config = dict(
    image_size=32,
    crop_scale_min=0.5,
    num_classes=4,
    depths=[2, 4, 4],
    kernel_size=3,
    label_smoothing=0.1,
    loss='cross_entropy',
    optimizer='cautious_adamw',
    batch_size=128,
    final_lr_fraction=0,
    weight_decay=0.07,
)
Rows from block 6, named by matrix and row number. Rows with one number belong to one channel. Each number is 128 + 32 x the weight over its row's rms, rounded and kept within 0 to 255. All counts start at 0. After the name is the row's rms in percent of the matrix's.
# c3: 3x3 conv, stride 2 (model.blocks.6.c3.weight, 384x192x3x3), inputs 12-15, a 3x3 kernel for each
# c1: pointwise conv, stride 2 (model.blocks.6.c1.weight, 384x192x1x1), inputs 84-111
c3.199 084 [183 174 231 166 180 209 160  90 107  85  86 146  94  53 109 130 109 135  66 123 104  98 121 115 169 105 135 129 111 126 183 145 105 179 149 158]
c1.199 109 [154 109 139 148 104 125 113 183 124 123 112 182 138 156 155 127  89 139 180 170  83 124 134 195 153 140 147 138]
c3.200 084 [109 121 156 177 167 215 197 138 188  84  71  77 140 138 102 177 160 146  65 152 160 114  92 143 118  97 116 159 127 121 159 100  63 159 120 106]
c1.200 102 [161 130 106 149 110 130 153 137 132  98 136 131 148 123 126 150  78 126 207 165 100 149 125 212 113 148 177 172]
c3.201 091 [131 106 141 109 112 113 176 173 118 150 122 134 107  81 177 104 107 128 104 148 175 110 172 150 120 148 171 130 121 135 120 103 110 116 139 124]
c1.201 195 [166 112 151 159 108  70 146 128 122 122 118 176 126 137 140 113 105 161 217 168 131 136 116 196 140 112 174 101]
c3.202 109 [198 184 146 155 147 177 173 130  99 182 158 177 142 146 151 157 165 135 142 129 110 130 149 127 116 145 154 157  94 124 142 171 176  76 175 158]
c1.202 093 [124 131 181 135 187 152 133 124 154 133 174 112  40  93 191 109 101  65  83 101 139 119  60 124 131 116 136 131]
c3.203 106 [ 91 153 111 130 142 161 174  56 124  80 120 110  97  84  89 126  60 134 122 116 146 153 104 167 108 124 133  94  46  78  97 101 109 114 147 147]
c1.203 106 [ 93  80 138  89 147 141 102  93 124 101 116  83 110  87 136  85  67 150  69 115 112 106 118  86 122 103  86 104]
c3.204 104 [158 141 124 192 152 196 184 180 176 145 110 159  53 130 154  73 107 158 161 186 168 139  99 106 102 143  61  90 112 101 151 105  83 169 148 101]
c1.204 093 [ 90 123 127 124 170 218 116 149 129 162 144 114 125 150 145 142 149 123 103 141  90 123 140 129  92 140 135 130]
c3.205 095 [100 111  82  53 142  82 121 134 108 160 117 117 124 119  89 127  49  52 116 202 116  90 113  87 104 134  77 101  76 107 167 116 128 157 145 168]
c1.205 094 [102  95 157 102 125 144 133 141 138 122 120  95 130  86 134 129  78  85 154 124  81 134 166 117 121 129  33 167]
c3.206 102 [170  76  80 185  96  99  71  56 107 114  86 110 161 107  81 140 107  60 170 147 113  69 131  96 138  91 113 150  92  73 151 155  65 101 117  99]
c1.206 094 [ 88 137 117 193 144 132 127 155 161 109 160 118 128  71 106 132  44 170 130 100 119  98 111 113 132 132  97 179]
c3.207 095 [102  62 109 116  88 206 112 137 183 118  94 153  71  95  92 145 107 101 170 160 151  74  97  85  44  62  79  86 122  69 133  83  29 165  62  69]
c1.207 115 [153 140 113 182 105 132 147 147 102 140 157 174 160 126 128 131 102 154 248 157 124 117 143 235 135 153 163 117]
c3.208 096 [165 156 171 137 119 185 140 146 164 120 115 148  78 113 122 101  94 108 137 156 142  87 179 158 150 153 160 113 144  63 113 150  96 173 151 111]
c1.208 100 [134 139 101 174 141 137 118 122 113 151 161 169 167 124 164 146 131 156 194 171 139 151 144 231  95 124 148 135]
c3.209 101 [ 50  61 114 160 151 172  74  97 163 123 136 146 104 135 168 130 117 174  63  99 127  77 114  87 123 133 150  61  70 115  93 142 133 151 170 166]
c1.209 088 [ 84 182 144 125 137 109  95 113 157  65 170 142  87 166 151 142 103 196 141  87  91  99 130 129 125 145 173 204]
c3.210 090 [201 190 241 143 149 188 138 102  93  59 104 123 106 116 104 129 109 129 120 123  91 125 128  42 162 119 122 123  91 144 152 114 155 118 114  55]
c1.210 115 [185 103 117 111 131 141 118 131 129  81 110 170 155 198 113 123  87 153 202 169 141 135 122 196 128 127 122 171]
c3.211 113 [143 124 124 111 137 123 141 162 140 100 102 106 119 160 177 102 161 185 152 165 123 160 154 151 108 135 140 119 146  23  76 135  73  94 139  82]
c1.211 088 [123 113 131  81 177 161 152 163 147  47 163 133 131 138 159 147  86 112 139 164 122 140 174 159  80 137 114 116]
c3.212 103 [134  81  82 145 117  84 176 125 134  89  82 143 136 125 116  81  80 150 145 127 111 172 117  85 149 130  80 128  81 127 121  92  86 118 141 106]
c1.212 097 [ 98  86 120  88 150 172 110 118  64 136 135 122 149 111 121 127 123 132 130 119 120 131 147 151 122 145  63 144]
c3.213 095 [118  75  68 174 120 152 151 159 130 128 160 152 114 143  93 136 162 124  80  70  94 139 124 142 132 110 138 158 125 156  87 129 109 100  77 135]
c1.213 083 [147 190 133 148 138  77 141 131 156 114 150 118 128 187 113 192 141 136 137 101  97 139 160 126 181 162 167 181]
c3.214 101 [146  81  97  78  78  44 106 143 124 132  91 142 126 113 130  98 118 130  88 125 121 121 139 118  84 110 129 103 122  97  94  78 141 136 153 126]
c1.214 098 [112 156 156 187  81  99  70  86 111  95  84 148  91 132 135  86 158 118 117 139 169  79 129 105 135  96  85 152]
c3.215 073 [132 108 153 132 119 151 144 137 156 120 127 112 168 174 164 116 186 137 128 128 148 110 141 137 108  58  46 155 167  80  79 129 128  85 145 155]
c1.215 077 [ 72 142 121 146 127  99 103 111 121  88 129 102 100 107 146  64 156 148 172 173 120 177 114 148  87 112 156 137]
c3.216 099 [173  82  66 156 132 136 110 108 139 112 128 139  74 128 109 153 103  95 149 191 139  95 166  80  39 120 157 131 112 101 129 161 104 102 178 123]
c1.216 093 [ 92 116 125 127 210 133 110 157 131 155 151 154 132  96 169 132  65 111 125 182 100 136 132 137  83 131 144 116]
c3.217 104 [141 157 204 102 146 185  82 119 143 117 124  72 156 136  81 152 115  76 207 159 122 121 179 121 156 173  88 119  59  75 100  42 110  68  87  99]
c1.217 101 [ 85 134 140 105  96 113  68 124 124 161 128 128 138  43 111 135 103 113 111 131 115 159 145 168 168  62 111 142]
c3.218 106 [136  39  25 123 102 107 140 144 146 129 102  99  84 148 137 133 105 121 171 101 109 120 103 109 116  90 106 143 121 177 166 119 135 143 121 123]
c1.218 096 [114 138 123 151 132 141 124  99 140 144 187 116 139  86 123 140 157 128 157 138  72 143 130 135  96 144  95 132]
c3.219 103 [132 146 136 172 124 138  95  86 106 134 108 105 164 150 150 126 137 107 119 166 159 118 135 168 102  65 142 112 116  99 112 101 123  89 135  99]
c1.219 105 [138 152 114 143 131 113  99 125 116 158  59  68 132 118 168  77 157  28  73  36 126  88 145 121  98  62  98  95]
c3.220 106 [141 125 139 139 205 198 117 106 180 139 134 152 159 133 175 160 191 134 149  86 115 105 163 169 149 140 151 162 172 168 177 173 140 172 160 181]
c1.220 202 [161 132 161 162 139  77 170 121 133 101 169 181 126 152 140 148 113 182 150 155 116 132 136 144 133 129 140 111]
c3.221 117 [ 94  45 107 142 120 132 113  98 153 116 145 124 131 146 152  99 164 127 122 111 139  93  78 113  80 115 129  95 154 121 116 122 125 118 121 140]
c1.221 130 [ 80 123 111 121  87 102  79 113  91 120  62 107  94  99  85 112 101 122 131  92  95 121 105  99 116 104  45 124]
c3.222 107 [140  99 115 166 121 164 142 161 108  73  78  75 117 124 101 132 128 114 106 111  65 113 101 116 140 143 111 120 115 130 131 112  93 139 117 139]
c1.222 088 [148  95 166  75 157 166 118 198 121 163 168 138 154 141 110 103 107 119 127 146 153 121 160  82 165 188  34 139]
c3.223 084 [159  56  20 144 148  59 161 115  49 131 161 153 106 114 173 122 114 143 173 196 115 132 111  80  88 100 142  56 138 123 135 111  93 114  97 132]
c1.223 118 [175 106 132 110 131 133 138 103 104 102 144 159 130 119 157 130 106 190 194 173 148 128 165 147 123 129 132 119]
c3.224 097 [112  83  79 135 131 106 151 128 127 136 114 124 118 155 135 134 154 118 173 139 112 126  95 112 143 152 111 124 131 196 111 116 139 113 154 139]
c1.224 083 [124 106 135 119 141 140 133 153 135 176 165 117 116  56 102 141 165 112 148 148 120 180 175 131 128 137  39 146]
c3.225 112 [ 75  52 142 132 130 158 116 131 141  96 130 106 155 102 113  92 121 153 153 144 173 155 135 113 173 173 109 122  89 141  89 119 160 134 123 156]
c1.225 091 [112 115 122 150 134 143 138 120  83 139 115 113 163 113  87 137 176  81 160 104 153 183 127  98 190 132 146  99]
c3.226 108 [140 155 131 124 173 131 149  94 129 144  99 136 141  59 103 141  47  84  96 121 108 137 115 147 114 160 151  79  45 155 145 141 151 138 134  86]
c1.226 092 [169  70 160  91 153 160 155  85 114 104 160  95 121  91 118 104 103 155 133 131 155 160 144  93 137 165 107 134]
c3.227 081 [125 173 123 162 163 106 163 102 120 142 130 139  83 108 125 112  80 156 146 112 153 106 111 162 130 135  98 169 133 115 131 110  87 125 131 104]
c1.227 080 [116  84 100 142 166  68 172 161 119  53 115 156  96 127 158 192  80 132 145 144 103 150  87 162  89  97  86  88]
c3.228 086 [114 107  89 108 130 124 124 114 111 124  95 118 145  73 118 100  98 103 157 225 169 158 148 141 102  73 104  64 143  77 109 147 145 108 203 178]
c1.228 125 [157 108 129 123 120 100 133 108 156 106 143 157 129 123 143 125 106 170 165 154 143 124 156 129 152 106 190 111]
c3.229 080 [ 80  96 106 153 139 127 186 153 163  93 160 158 111 135 162 111  61 140 105 151  95 130  88 122 131 131 130 166 108  72 112 113  40  80 165  44]
c1.229 068 [107  55 131  95 106 118 143 152 113 134  89 121 123 103 151 180 108 125 143 143 156 128 157 183 119  98 126  86]
c3.230 106 [106 128 138 107 117  64 112 117 134 128 155 163 161  68 129 121 141 111 154 121 142  88 144 134  79  88  97 157 124 108 142 181 124 113 180  66]
c1.230 101 [148 165 153 111 124  98  83 137 132 145 115 108 159 129  91  81 169  61  79  94  98  98 169 128 129 130 137 105]
c3.231 105 [137  83 103 162 172 171 154 127 127 133 136  96 135 140 138 169 140 131 131 143 120 126 115 148  63  95 175  86  66 132  87  56  90 148 105 144]
c1.231 092 [106 103 119 123 151 133 188 125 162 160 178 131  55  98 160 156 126 114 129 176  65 142 166 102 148 116 167 109]
c3.232 109 [131 144 107 100 125  69 130 133 124 118 125 128 137  92 130 161 138 121 108 126 158 117 102 140 104  57  99 114 121 110 166 165 124 123 173 104]
c1.232 100 [ 94 165 135  45 134  98  83 114  88 142 130 113 160 134 105  71 142 112  94  52 125  84 117 126 106 144 131  76]
c3.233 110 [137 116  77 116 115  70 108  78  43 150 139 152 203 172 121 180 132  95 189 163 107 132 106 174 196 174 105 120 111  46 138 146  32 139 110  82]
c1.233 095 [113 127 141 133 136 171 150  93  98 149 183 107 151  43 134 136 102 152 185  97 196 187 200 158 113  91  78 104]
c3.234 101 [136 118  87 142 127  55 122 131 123 189 114 107 165 117 119 141 115 120 216 110 121 101 101 193 132 145 128 106 217 149 151 189 124 135 157 111]
c1.234 088 [178 177 132 155 110 140 108 123 144 145 122 165 117  87 102 141 142  97 136 127  86  82 154 101  92 121 139  99]
c3.235 093 [ 90 117 163 146 135 148 137 147 153 139 148 120 105 117  95 102 157 127 107 151 213 119 121 204  97  79  91 143 157 145 120 114 105 106 114 116]
c1.235 081 [119 130 134 111  95 116 126 103 114 130 147 149 176 134 125  61 146 175 139 127 164 129  99 162 145 135 163 104]
c3.236 090 [ 93  44  92 140 132 150 143 167 136 151 102 127 135  97 131  99 117 164 152 131 156 225 140 153 136 128 127  87  96 163  84  69  96 112 112 106]
c1.236 089 [126 131  93 135 117  71 143 132 171  85  78 140 136  99 126 118 126 185 142 118 109 134 156 133 157 121 175  29]
c3.237 110 [ 54  71 100 112 142 139 170 190 200 154 225 119 152 159 124  89 120 117 133 162 124 128 113 134  89  92  67 159 125  83 123  95  72 136 140 149]
c1.237 074 [164 108 142 110 161 135 150 150 122 142 164 115 150 124  79 146 112 140 150 156 120  93 112 113 142 118 132 122]
c3.238 096 [140 108  53 111 121 111 131 112 101  57 106 182 104 135 136  97  81 165 205 150  96 123 130 161 104 138 111  88 107 106 125 149 160 109 116 104]
c1.238 092 [160 138 132 120 162 156 148 139 190 115 146 132  95 112 128 104 113 176 118  91 123  84 142 112  95  59  95 110]
c3.239 107 [128 129  93  96 140 115 151 128  91 139 122 120 137 118 107 162 127 117  92 181 167 163 133 181 141 211 143 171  76  82 123  89  90 128 122  84]
c1.239 100 [154 148 129 145 132 117 131 170 117 130 143 131 147 110 148 125  95 124 173 145 126 142 146 138 156  95  82 141]
c3.240 108 [105  97  73 148 149  79  99  94  91  70  83 109 140 144 150 143 155 158 121 133 118 119 101  76 174  96  67 131  76 129 129  59  91 111 126 114]
c1.240 101 [124  96 133 133 136  96 108 194 125  94 135 157 159 112  77 126 120 148 100 130 180 134 155  51 143 169  77 171]
c3.241 099 [171 118 166  88 121 156 119 119 138 135 114 125 122 100 115 114 121 142 146 184 138 180 178 129 182 207 149 111  49 119 109  66  41 107  48  61]
c1.241 089 [130  80 159 100 148  87 118 172 128 151  95 133 119 101 119 141 175 104 157  81 162 171 120 108 166  97 121 122]
c3.242 101 [100 106 114  74 154 148  57 114 145 164 155 112 143 139 120 129  89  82 162 142 128 113 112 154 130 132 175 183 191  80 131 131  96 110  86  82]
c1.242 123 [140 121 177  97 113 113 134 129 158  99 120  89  64 124 126 136 112 156 134 108  92 110 161  96 104  78  97 131]
c3.243 117 [ 95 140 104 111 132  92 156  78  73 108 118 151 105 152 163 162 184 137 100 188 157 182 126 146 154 175 149 145 122 139 104  90 121 150 123 158]
c1.243 107 [107 140 113 104  97 140  99  28  69 117 100 110  81  94 108 102 123 106 128 124 129 125  64  92 135 130 104 149]
c3.244 089 [ 87  99 110 157 169 158 165 136 117 111 132 103 115 113 129 149 160 154 114 169 187 151 154 194 170 173 105 129  34 101 126  86  75 154 151  81]
c1.244 082 [179 160 143 161 125 167 171  90 151 156 160 140 155 145 113 162 149 194 123  76 125  96  60  96 178 223 180 109]
c3.245 095 [130  72 133 148  89 149 132 147 149 107  95 120  81  96 132  86 155 156 130 201 153  82 164 130 195 174 167  83 148  49 113 107  90 109 115  86]
c1.245 103 [130 128 127 133 135 168 151 104 144 150 184 143 103 143 141 117 103 186 169 115 143 146 155 212  60 132 143 130]
c3.246 090 [104 139 169 110 136 157 147 188 178 165 181 119 153 146 145  94 148 133 162 165 142  99 140 130 139 160  99 156 105 123 147  97  91  74 117  97]
c1.246 092 [142 143 165  87 109 106 119 165 128 148  96 104 138 188 125 127 149 118 179 117 155 128  87 203 157 122 183  56]
c3.247 102 [135  79  60 120  77 111 112 129 121 136  82 138 144 125 103 118 104  96 119 137 100 135 122  89 160 131 122 145  41 100 136 122  75 126 105  81]
c1.247 098 [ 87 133  60 193 106 179 175 115 146 131 119  99  91  76 121  77 147  63 106  73 115 138  79  96 107 131 121 107]
c3.248 085 [ 68 102  94 158 126 112 106  81  42 119 147  89 119 143 134 153 140 130 154 198 149 189 150 116 118 150 160 148 113  93 111  99  84 112  79  67]
c1.248 084 [ 82 175 105 118  83  53 117  63 146 128 130 162 111 125 114  83 201 141 141 113 123 181 122 165  89 119 131 102]
c3.249 109 [ 86  39   3 142 146  91  72 136 157 135 109 134 114 114 167 124  69 110  99 102  95  91 144  90 133 139 133  85  80 139 119 123 148 162 138 173]
c1.249 101 [120 131 130 162 102 103  93  95 131 103 143 104 107 125 138 133 112 155 143  62  80 107 140 142  74 106  76 166]
c3.250 110 [ 65  98 130 154 127 151 147  56 102  78 135 122  65 124 193 116 156 151 112 187 187 170 143 177 151  96  79 162 131 129  96  91  60  79  66  43]
c1.250 095 [115 104 131 139 148 165 131  87 111  91 145 157 122 114 111 154 168 128  89 117 156 150 120 130 144 201 129  79]
c3.251 100 [128  83 108 117  88 116  73  67 142  96 112 178  78  77 108 127 116 133 120 118 143 149 144 107 150 128 125 106 110  10 117  52  60 115  99  89]
c1.251 121 [135 120 135 140 104 152 121 119 123 126 162 168 147 127 154 134 117 202 191 150 149 136 140 240 101 103 168 144]
c3.252 084 [122  48  73 132 120 101 127 111 117 110 124 143  79 129 137  56 122 198 151 160 161 179 109 104 155 153 150 135 111 128 168 111  70 200 134  75]
c1.252 085 [111  79 106 136 137 210 143 138 118 124 165 143 162 125 134 138 135 192 187 152 170 115 151 226 135 170 135 133]
c3.253 105 [ 96  70  67  75  81  41 106  97  87 156 106  83 141 132  90 105  72  75 138 126 128 133 112  71 121  86  78  78 122 132  68 101 141  71 148 159]
c1.253 097 [103  87 109  94 145 159  97 129  83 147 124 124 145  30 147 126 125 122 117 125 141 152 123 129 108 121  31 146]
c3.254 072 [ 81 104 113 123 102  70 108 127 128 168 145 155 133  89 145 134 142 126  84 100 100 133 117 134 110 104  79 132 163  74 124 151  74  82 107  83]
c1.254 069 [107 109 113 116  88 107  95   6 158 104 121 133  92 135 114 117 153 166 141 122 124 125 119 185 100  99 166 112]
c3.255 093 [ 86  74  96 110 120 148 161 151 129 186 176 130  94 133 113  78 142 155 113 146 158  93 126 149  85  76 149 119 121  48 137 130 125 162 126 132]
c1.255 093 [128 131 141 206  97 137  63  92 137 110 131 109 154 111 117 121  72 166 173  87 122 102  92 189 121 118 107 171]
c3.256 097 [141 103 143 113 133 108 132 114 106 110 125 135 164 115 143 199 134  84 171 122 129 177 174 149 122 160 127  64  93 136 135 108 122 116 146 119]
c1.256 087 [ 61 121 106 135 117 112 181 137 120  99 185 148  72 108 133 104 101 148 132  84 155 157 130 151  75 122 170 112]
c3.257 101 [135  83  40 108 114  69 114 115 113 117  87 135 102 133 146 104 109 129 173 113 180 120 114 153  92 119 177 133 130  85 116 138 139  99 107 127]
c1.257 096 [117 155 135 203 125 193 172 106 123 109 174 140 126  99 126 165  97 203 196 106 105 135 129 161 127 172 148 126]
c3.258 110 [185 108  59 120 102  94 154 108 135  84 115 137 127 116 133 138 114 154 110 100 164 114 140 138 153 140 114 156 127  61 181 116 108 209 137 156]
c1.258 114 [195 153 145 180 156 147 107 106 109 149 152 182 145 172 124 119  79 178 190 145 110 133 163 186 107 155 139 177]
c3.259 090 [ 79  50 101 114  70  51 105 113 105 143 199 142 118 156 183  91 109  99 118 160 193 140 148  90 170 100  93 125 105 107  98  77  94 103 114 117]
c1.259 129 [142 133 139 124 123  77 137  61 120 124 160 156 147 171 132 114 114 170 197 174  95 145  86 242 114 131 177  97]
c3.260 119 [106 141 130 161 139  99 168 140 100 138 131 132 147 166 170 143 152 174 132 155 166 117 138 162 134 117 105 158  77 114 114  97 111 132 105  89]
c1.260 095 [112 121 129 146 132 133 163 147 168 136 189 108 180 213 115 175 116 185 130  56 114 115 116  83 191 211 191 111]
c3.261 105 [137 133 155 116 119 126 151 147  87  88 107  84  90 115 109 142 110 117  60 163 163 141 102 133 141 141  98 141  96 108 108  92 103  86 114 132]
c1.261 095 [137 129  95 146 117  93 121  83 177 165 119 124 118 145 168 124 191 151 128 120  68 137 107 159 102 125 126  92]
c3.262 101 [139 222 178 113 193 175 124  44  82  78 107 140 133 136 167 118  93 154 127 122 135 136 151 158  89 139 165 152 127 102 152 129 137 165 102  86]
c1.262 093 [128 147 145 106 122 154 155 132 133 152 174 106  73  89 133 186  49 157  56  83 132  96  92  90 140 141 118 154]
c3.263 092 [141 143 115 119 130  99 151 195 134 115 112 155 121 148 127 130 102  59 144 144  92 134 129 138 107 112 103 170 122  60 190 145  84 141  94 139]
c1.263 083 [104 146 107 128 127 153 146  70 122  72 147  85  94  92  96 150  73 158 175 181  94 131 163 110 146 155 214 162]
c3.264 116 [112  96  85  70  72 142 145  64 104 114 136 131 119 130 144 177 114 108 168 155 116 124 130  96 138  92  84 107  62  80 118  69  71 106  93  70]
c1.264 108 [ 84  89 128 107 175 186  90 148 101 136 137 114 135  73 166 116 111 108 103 184 184 134 136 137 106 101  98 145]
c3.265 083 [ 80 100  80 153 185  57 100  75  73 105 137 136 147 166 131 153 178 116 121 109 101 151 139 162 116 159 178 137 148 139 101 146 107  95 103  85]
c1.265 081 [142 175 146  80 190 112 162 141 131 135 120 108  79 108 129  86 175 121 172 152 138 122 169 157  87  57 172 117]
c3.266 092 [ 83 102 133 100 101 158  74  57 126 109 150  92 141 153  96  91  95  55 170 174 159 134 144 110 185 164 109  95  71  34 100 119  61  74  87 106]
c1.266 081 [165 196 123 151 142 143 115 104  78  87  99 158 156  46 134 100  94 132 133 174 183 151  79 123 125 136 133  74]
c3.267 096 [134 149  92 190 180  73 149 140  64 150 114  94  84 139 120 101 160 134 187 146  62 161 149  43 188  85  68  69 108 178 120 113  94 136 143 109]
c1.267 090 [102  82 111 110 139 107 104 167  92 127 128 151 143 119  95 142 135 150 127 110 154 148 153 131 151 179  80 135]
c3.268 096 [130 125  97  98  77 125  84  63 161 154 139  95 142 124 151 113  89 124 127 206 164 168  95 114 120  90 114 100 119 142  95 150  92  85 118 106]
c1.268 082 [ 97 149 146 131 132  83  90 159 135 140 119  97 185 136 120  92 113 123 140 115 109 103 110 113 187 195 151 129]
c3.269 134 [113 117 148  62  82  97 123 119 117 129  87 128 137  75  75 123 129 108 127 145  78  86 120 124  92 120 181 115  78 131 144 157  95 159 133  80]
c1.269 108 [100  76 111  79  93 101  88  86 104 121 141 161  97  96 133  86  94 146 106 104 111 143 116  97 138  81 102 172]
c3.270 080 [136 111 125  77 180 144 138 171 124 166 131 100 160 141 161 128 148 149 115 147 136 191 110 126 166  85 132  83 147 165 116  93 123 156 126 153]
c1.270 084 [135 167 124 119 135 133  70 134 105 142 132 150 131  67 172  87 133 136 215 167 154 141 155 214  88 132 175 104]
c3.271 098 [ 87  76  78 172 191 136 200 178 111 134 141 111 122 159 144  96  91 115 118 192 126 135 146  91 167 150 113 139 103 122  99 109 117 105 143  84]
c1.271 091 [104 111 110 157 127 125 116 106 161 171 124  69 116 173 123 108 176 114  98 114 157 101 117  99 113 162 140  91]
c3.272 107 [ 74  82  54 117  93  70 153 122 117 105 191 168 167 185 172  99 125 171 156 148 138 170 150  85 147  70  55 155  69 100 133  96 139 150 133 115]
c1.272 091 [117  65 117 152 142 100 112 151 115 139 126 157 129 147 143 120 130 121 201 151 133 141 107 154 130 146 150  92]
c3.273 101 [ 93 103 128 103  95 138 110  84 112 143 170 164 147 156 183 148 148 181 129  97 128 143 110 120 110 136 160  81 113 175 114 127 175 143 138 135]
c1.273 153 [157 110 156 143 148 105 130 111 112 129 129 172 152 149 167 137 124 143 194 175 158 128  93 198 102  87 150 165]
c3.274 111 [ 35 104 161  68  83  80 117 124 134 119 161 153 100 197 138 112 171 126 164 145 150 134 117  99 156 115 151 127 143  91  55 162  97 147  92 162]
c1.274 094 [ 79 139 124  93 162 101 155 193 124  99 144  79  79 152 114 134 174 141 157 144 164 114 100 115 100 173 139  66]
c3.275 117 [145 120 164 141 131 183 131 106 124 152 157 159 120 157 162 125 145 170 176 218 156 185 142  95 141 152  97 103 139 134  99 111 154 133 161 125]
c1.275 129 [101  89 125 113 134 162 112 149 114 145 122  70 124 107 115 137 180 115 144 124 156 144 137 131 125 133 124 124]
c3.276 123 [160 128 107  57 115 133 159 166 131  69  56  88 126  79 117 154 163  89 139  72 124 118 130 100 132 140 158 105 114 145  94  95 112  92 103  59]
c1.276 114 [108  99  94 102 134  65  81 137 138  96  91  97 127 139 104 130  92  96  95  90 109 131 129  57 113  61  86 141]
c3.277 087 [183 128 128 147 137  87 119  80 114 151 108 162  93 127 118 113 153  53 105 130 145 122 104 129 132 148 157 147 146 159 159 144 145 101 139 145]
c1.277 080 [ 81 167 127 129 114  89 135  84 105  99  70 105  90 128 154  53 138 157 114 100  89 143 120 102 131 130 101 162]
c3.278 078 [ 76 117 111 104  92 135 104  95  98 160 164 163 160 158 200 125 128 158  80 154 166 198 184 174 165 140  98 104 137 189 103 100 178 154 145 152]
c1.278 143 [145 155 141 189 116  94 103 124 119 143 115 159 161 158 143 137 153 146 190 153 137 144  96 179 133 116 185 124]
c3.279 108 [129 165 134 179 190 121 153 121 106 124  87 137 105  87 118 113 118 111 129  88 168 152 147 137 121 112 186 163 224  77 149 184 109 172 159 104]
c1.279 093 [121 133  96 142  99 120 152  95 114 108 119 136  90 146 114 183 104  89 133 110 158 118 168 164  57 145 137 149]
c3.280 092 [104  94  93 136 104  78 124  78  79 134 155 161 117 162 179 129 139 159 113 133 145 170 183  88 159 131 174  90  70 177  86 140 135  39 107 109]
c1.280 093 [ 99 149 105 138 159  46  70 167 119 144 103 145 177 149 149  77 111 169 112 152 170 147 112 109 110 108 136 131]
c3.281 133 [140  84  95 134 126 138 100 124 134  90 147 196 167 140 186 127 155 190 112  99 160  81 116 156 140 154 148 134 153 160 140 144 110 143 133 111]
c1.281 115 [146 138 127  91 115 152 140 135 125 182 113 119 152 176 173 180 135 145 122 165 170 165 124 154 100 136 129 132]
c3.282 100 [ 74 118  71 106 115  82 144  96  89 156 160 204 113 151 163  54  82 106  91  85 123 131  88 105 135 138 186 165 177 112 145 170 125 156 157 108]
c1.282 102 [ 84 126 117 118 125  68 146 150 132 104 121 137  95 168 126 134 125  70 112 150 106 143 112 121  49 108  94 162]
c3.283 096 [116 115  93 141 122  85 140 106  64 150 159 144 165 192 136 157 173 151 155 120 121 183  99  95 137 145 147 178 139 164 151 137 115 152 117 125]
c1.283 112 [ 91 198 139 149 151  71 144 194 118 130 101 150 119 166 159 132 152 128 168 137 152 125 133 146 129  92 128 114]
c3.284 116 [137  84 143  96  89 114  93  69 137 121 137 139 127  84  74 159 130  63 139 143 105 156 137 131 119 162 146 144  69  96 193 143  81 167  96  96]
c1.284 101 [ 92 134 126 128 122 153 165  93 117 100 102 117  99  46 131  73  57  54  93 127 140 144  62  71  94 158 148 126]
c3.285 105 [154 119 103 150 141 113 165 146  97 133 150 116 129 145 146 132 137 134 118 171 169 156 114 120 167 157 154 124 133 166  91 145 134  78 126 104]
c1.285 095 [199 154 143 147 140 117 150  77 153 202 108 148 149 150 177 108 151 146 172 122 165 115 136 152  78 121 164  87]
c3.286 124 [124  78 122 154  83 130  71  92 131 148 117  77 131 112  92 129 120  70 126  73  93  85 132 122 106 147 127  95  63 152 138 116 151 146 104 123]
c1.286 116 [ 79 107 132  92  54 105 106 141 133 102 111  64  83 103 126 137 136 109 124  75 135 108 129 141  88 105  65 145]
c3.287 108 [105  81  47  98 108  71 133 138 121 155 195 159 122 137 124  92 103 128 136 149 119 132 120  86 113  87 101  64  84 149  90  65 166 127 139 163]
c1.287 098 [ 92 143 118  85  93  85 105  45 104 117  99  91  87 158 113  84 159 105  84 130 139 135  57  61  85 125  69 198]
c3.288 121 [ 86  84  80 116  99  75 100 118 130  75 107  98 110  97 114 125 110 162 159 134 107 104 120 110  58  81 102 109  97 125 107 152 177  99 129 131]
c1.288 136 [ 95 109 109  88 115 121  88 125 115 103 124  76  85  89 121 109 101 143 121  80  79 119 108 122 121 123  88 151]
c3.289 090 [ 84 177 170 147 143 140 189 184 191 129  78  91 138 175 122 124 146 123 150 167 156 160 131 184 180 157 165  58 128  88 146 161 135 180 203 131]
c1.289 084 [112 119 110 112 120 154 116 165  98 154 149 147 149  95 140 145 126 112 139  97 113 103 129 138 146 142 126 131]
c3.290 096 [118 151 157 125 140  88 144 144 130 135 157  88 106 127 106 123 139 125  82 158  70 134 122  95 133 120  88  83 145 124  13 106 118  65 119  89]
c1.290 090 [ 84  97 115  99 135 131  62 104 116 111 137 106 122 106 139 108 130 102 140  99  82 137 107 172 114 120 108 137]
c3.291 120 [161  97 124 113 147 139 151 118  94 203 171 142 168 163 154 180 165 151 176 123 149 162 163 158 228 141 240 102  83 183 102 140 182 110 184 154]
c1.291 080 [109 102 119 116 133 144 181 105 146 150 175 103  76 128 154 141 151 112  89 134 151 130 153 128 104 115 113 140]
c3.292 104 [ 80  36 102 114 129  89  65 150 154 178 178  82 115  83  95 102 127 128 128 107 116 137 130 181 125  75 145  75 138 198 108 105 138 122  82 110]
c1.292 099 [109  68  64 143  38 126 107  87 120 106 121 110 156 139 106 101  63 174 128  80 108 115 110 116  71 115  91 145]
c3.293 080 [119  88 126 116  99 143 169 171 166  85 171 105  92 124 138 115  67  70 101 118 146  84 114 139 179 133 149 122 130 147   0 117 111  57 150 113]
c1.293 079 [129 115  73 134 135 115 150  98 143 139 193 151 119 175 148 173  77 132 178 148 116 129 126 239  90 135 166 131]
c3.294 107 [138 136 112 164 155  89 128 165 144 169 165 162 151 124 152  70  95 109 143 148 188 134 130 147 164 146 182 134 154 150 111 178 121 106 120  93]
c1.294 077 [119 137 101 161 105 104 141 149 182 164 186 132  82 166 122 246  72 123 165  99 103 145 124 191 110 140 164 132]
c3.295 119 [123 166 120 101 114 147  35  91 101 114 125 124 125 144 129 164 127 129 147  77  85 119 142 117 148 162 132 162  77  82 116  84 120  77  76 157]
c1.295 120 [108 109 144 135 116 134 133 129  98 111 132  94 103  44  90 152  73 128 119  96 141 160 136 137 121 151  70 120]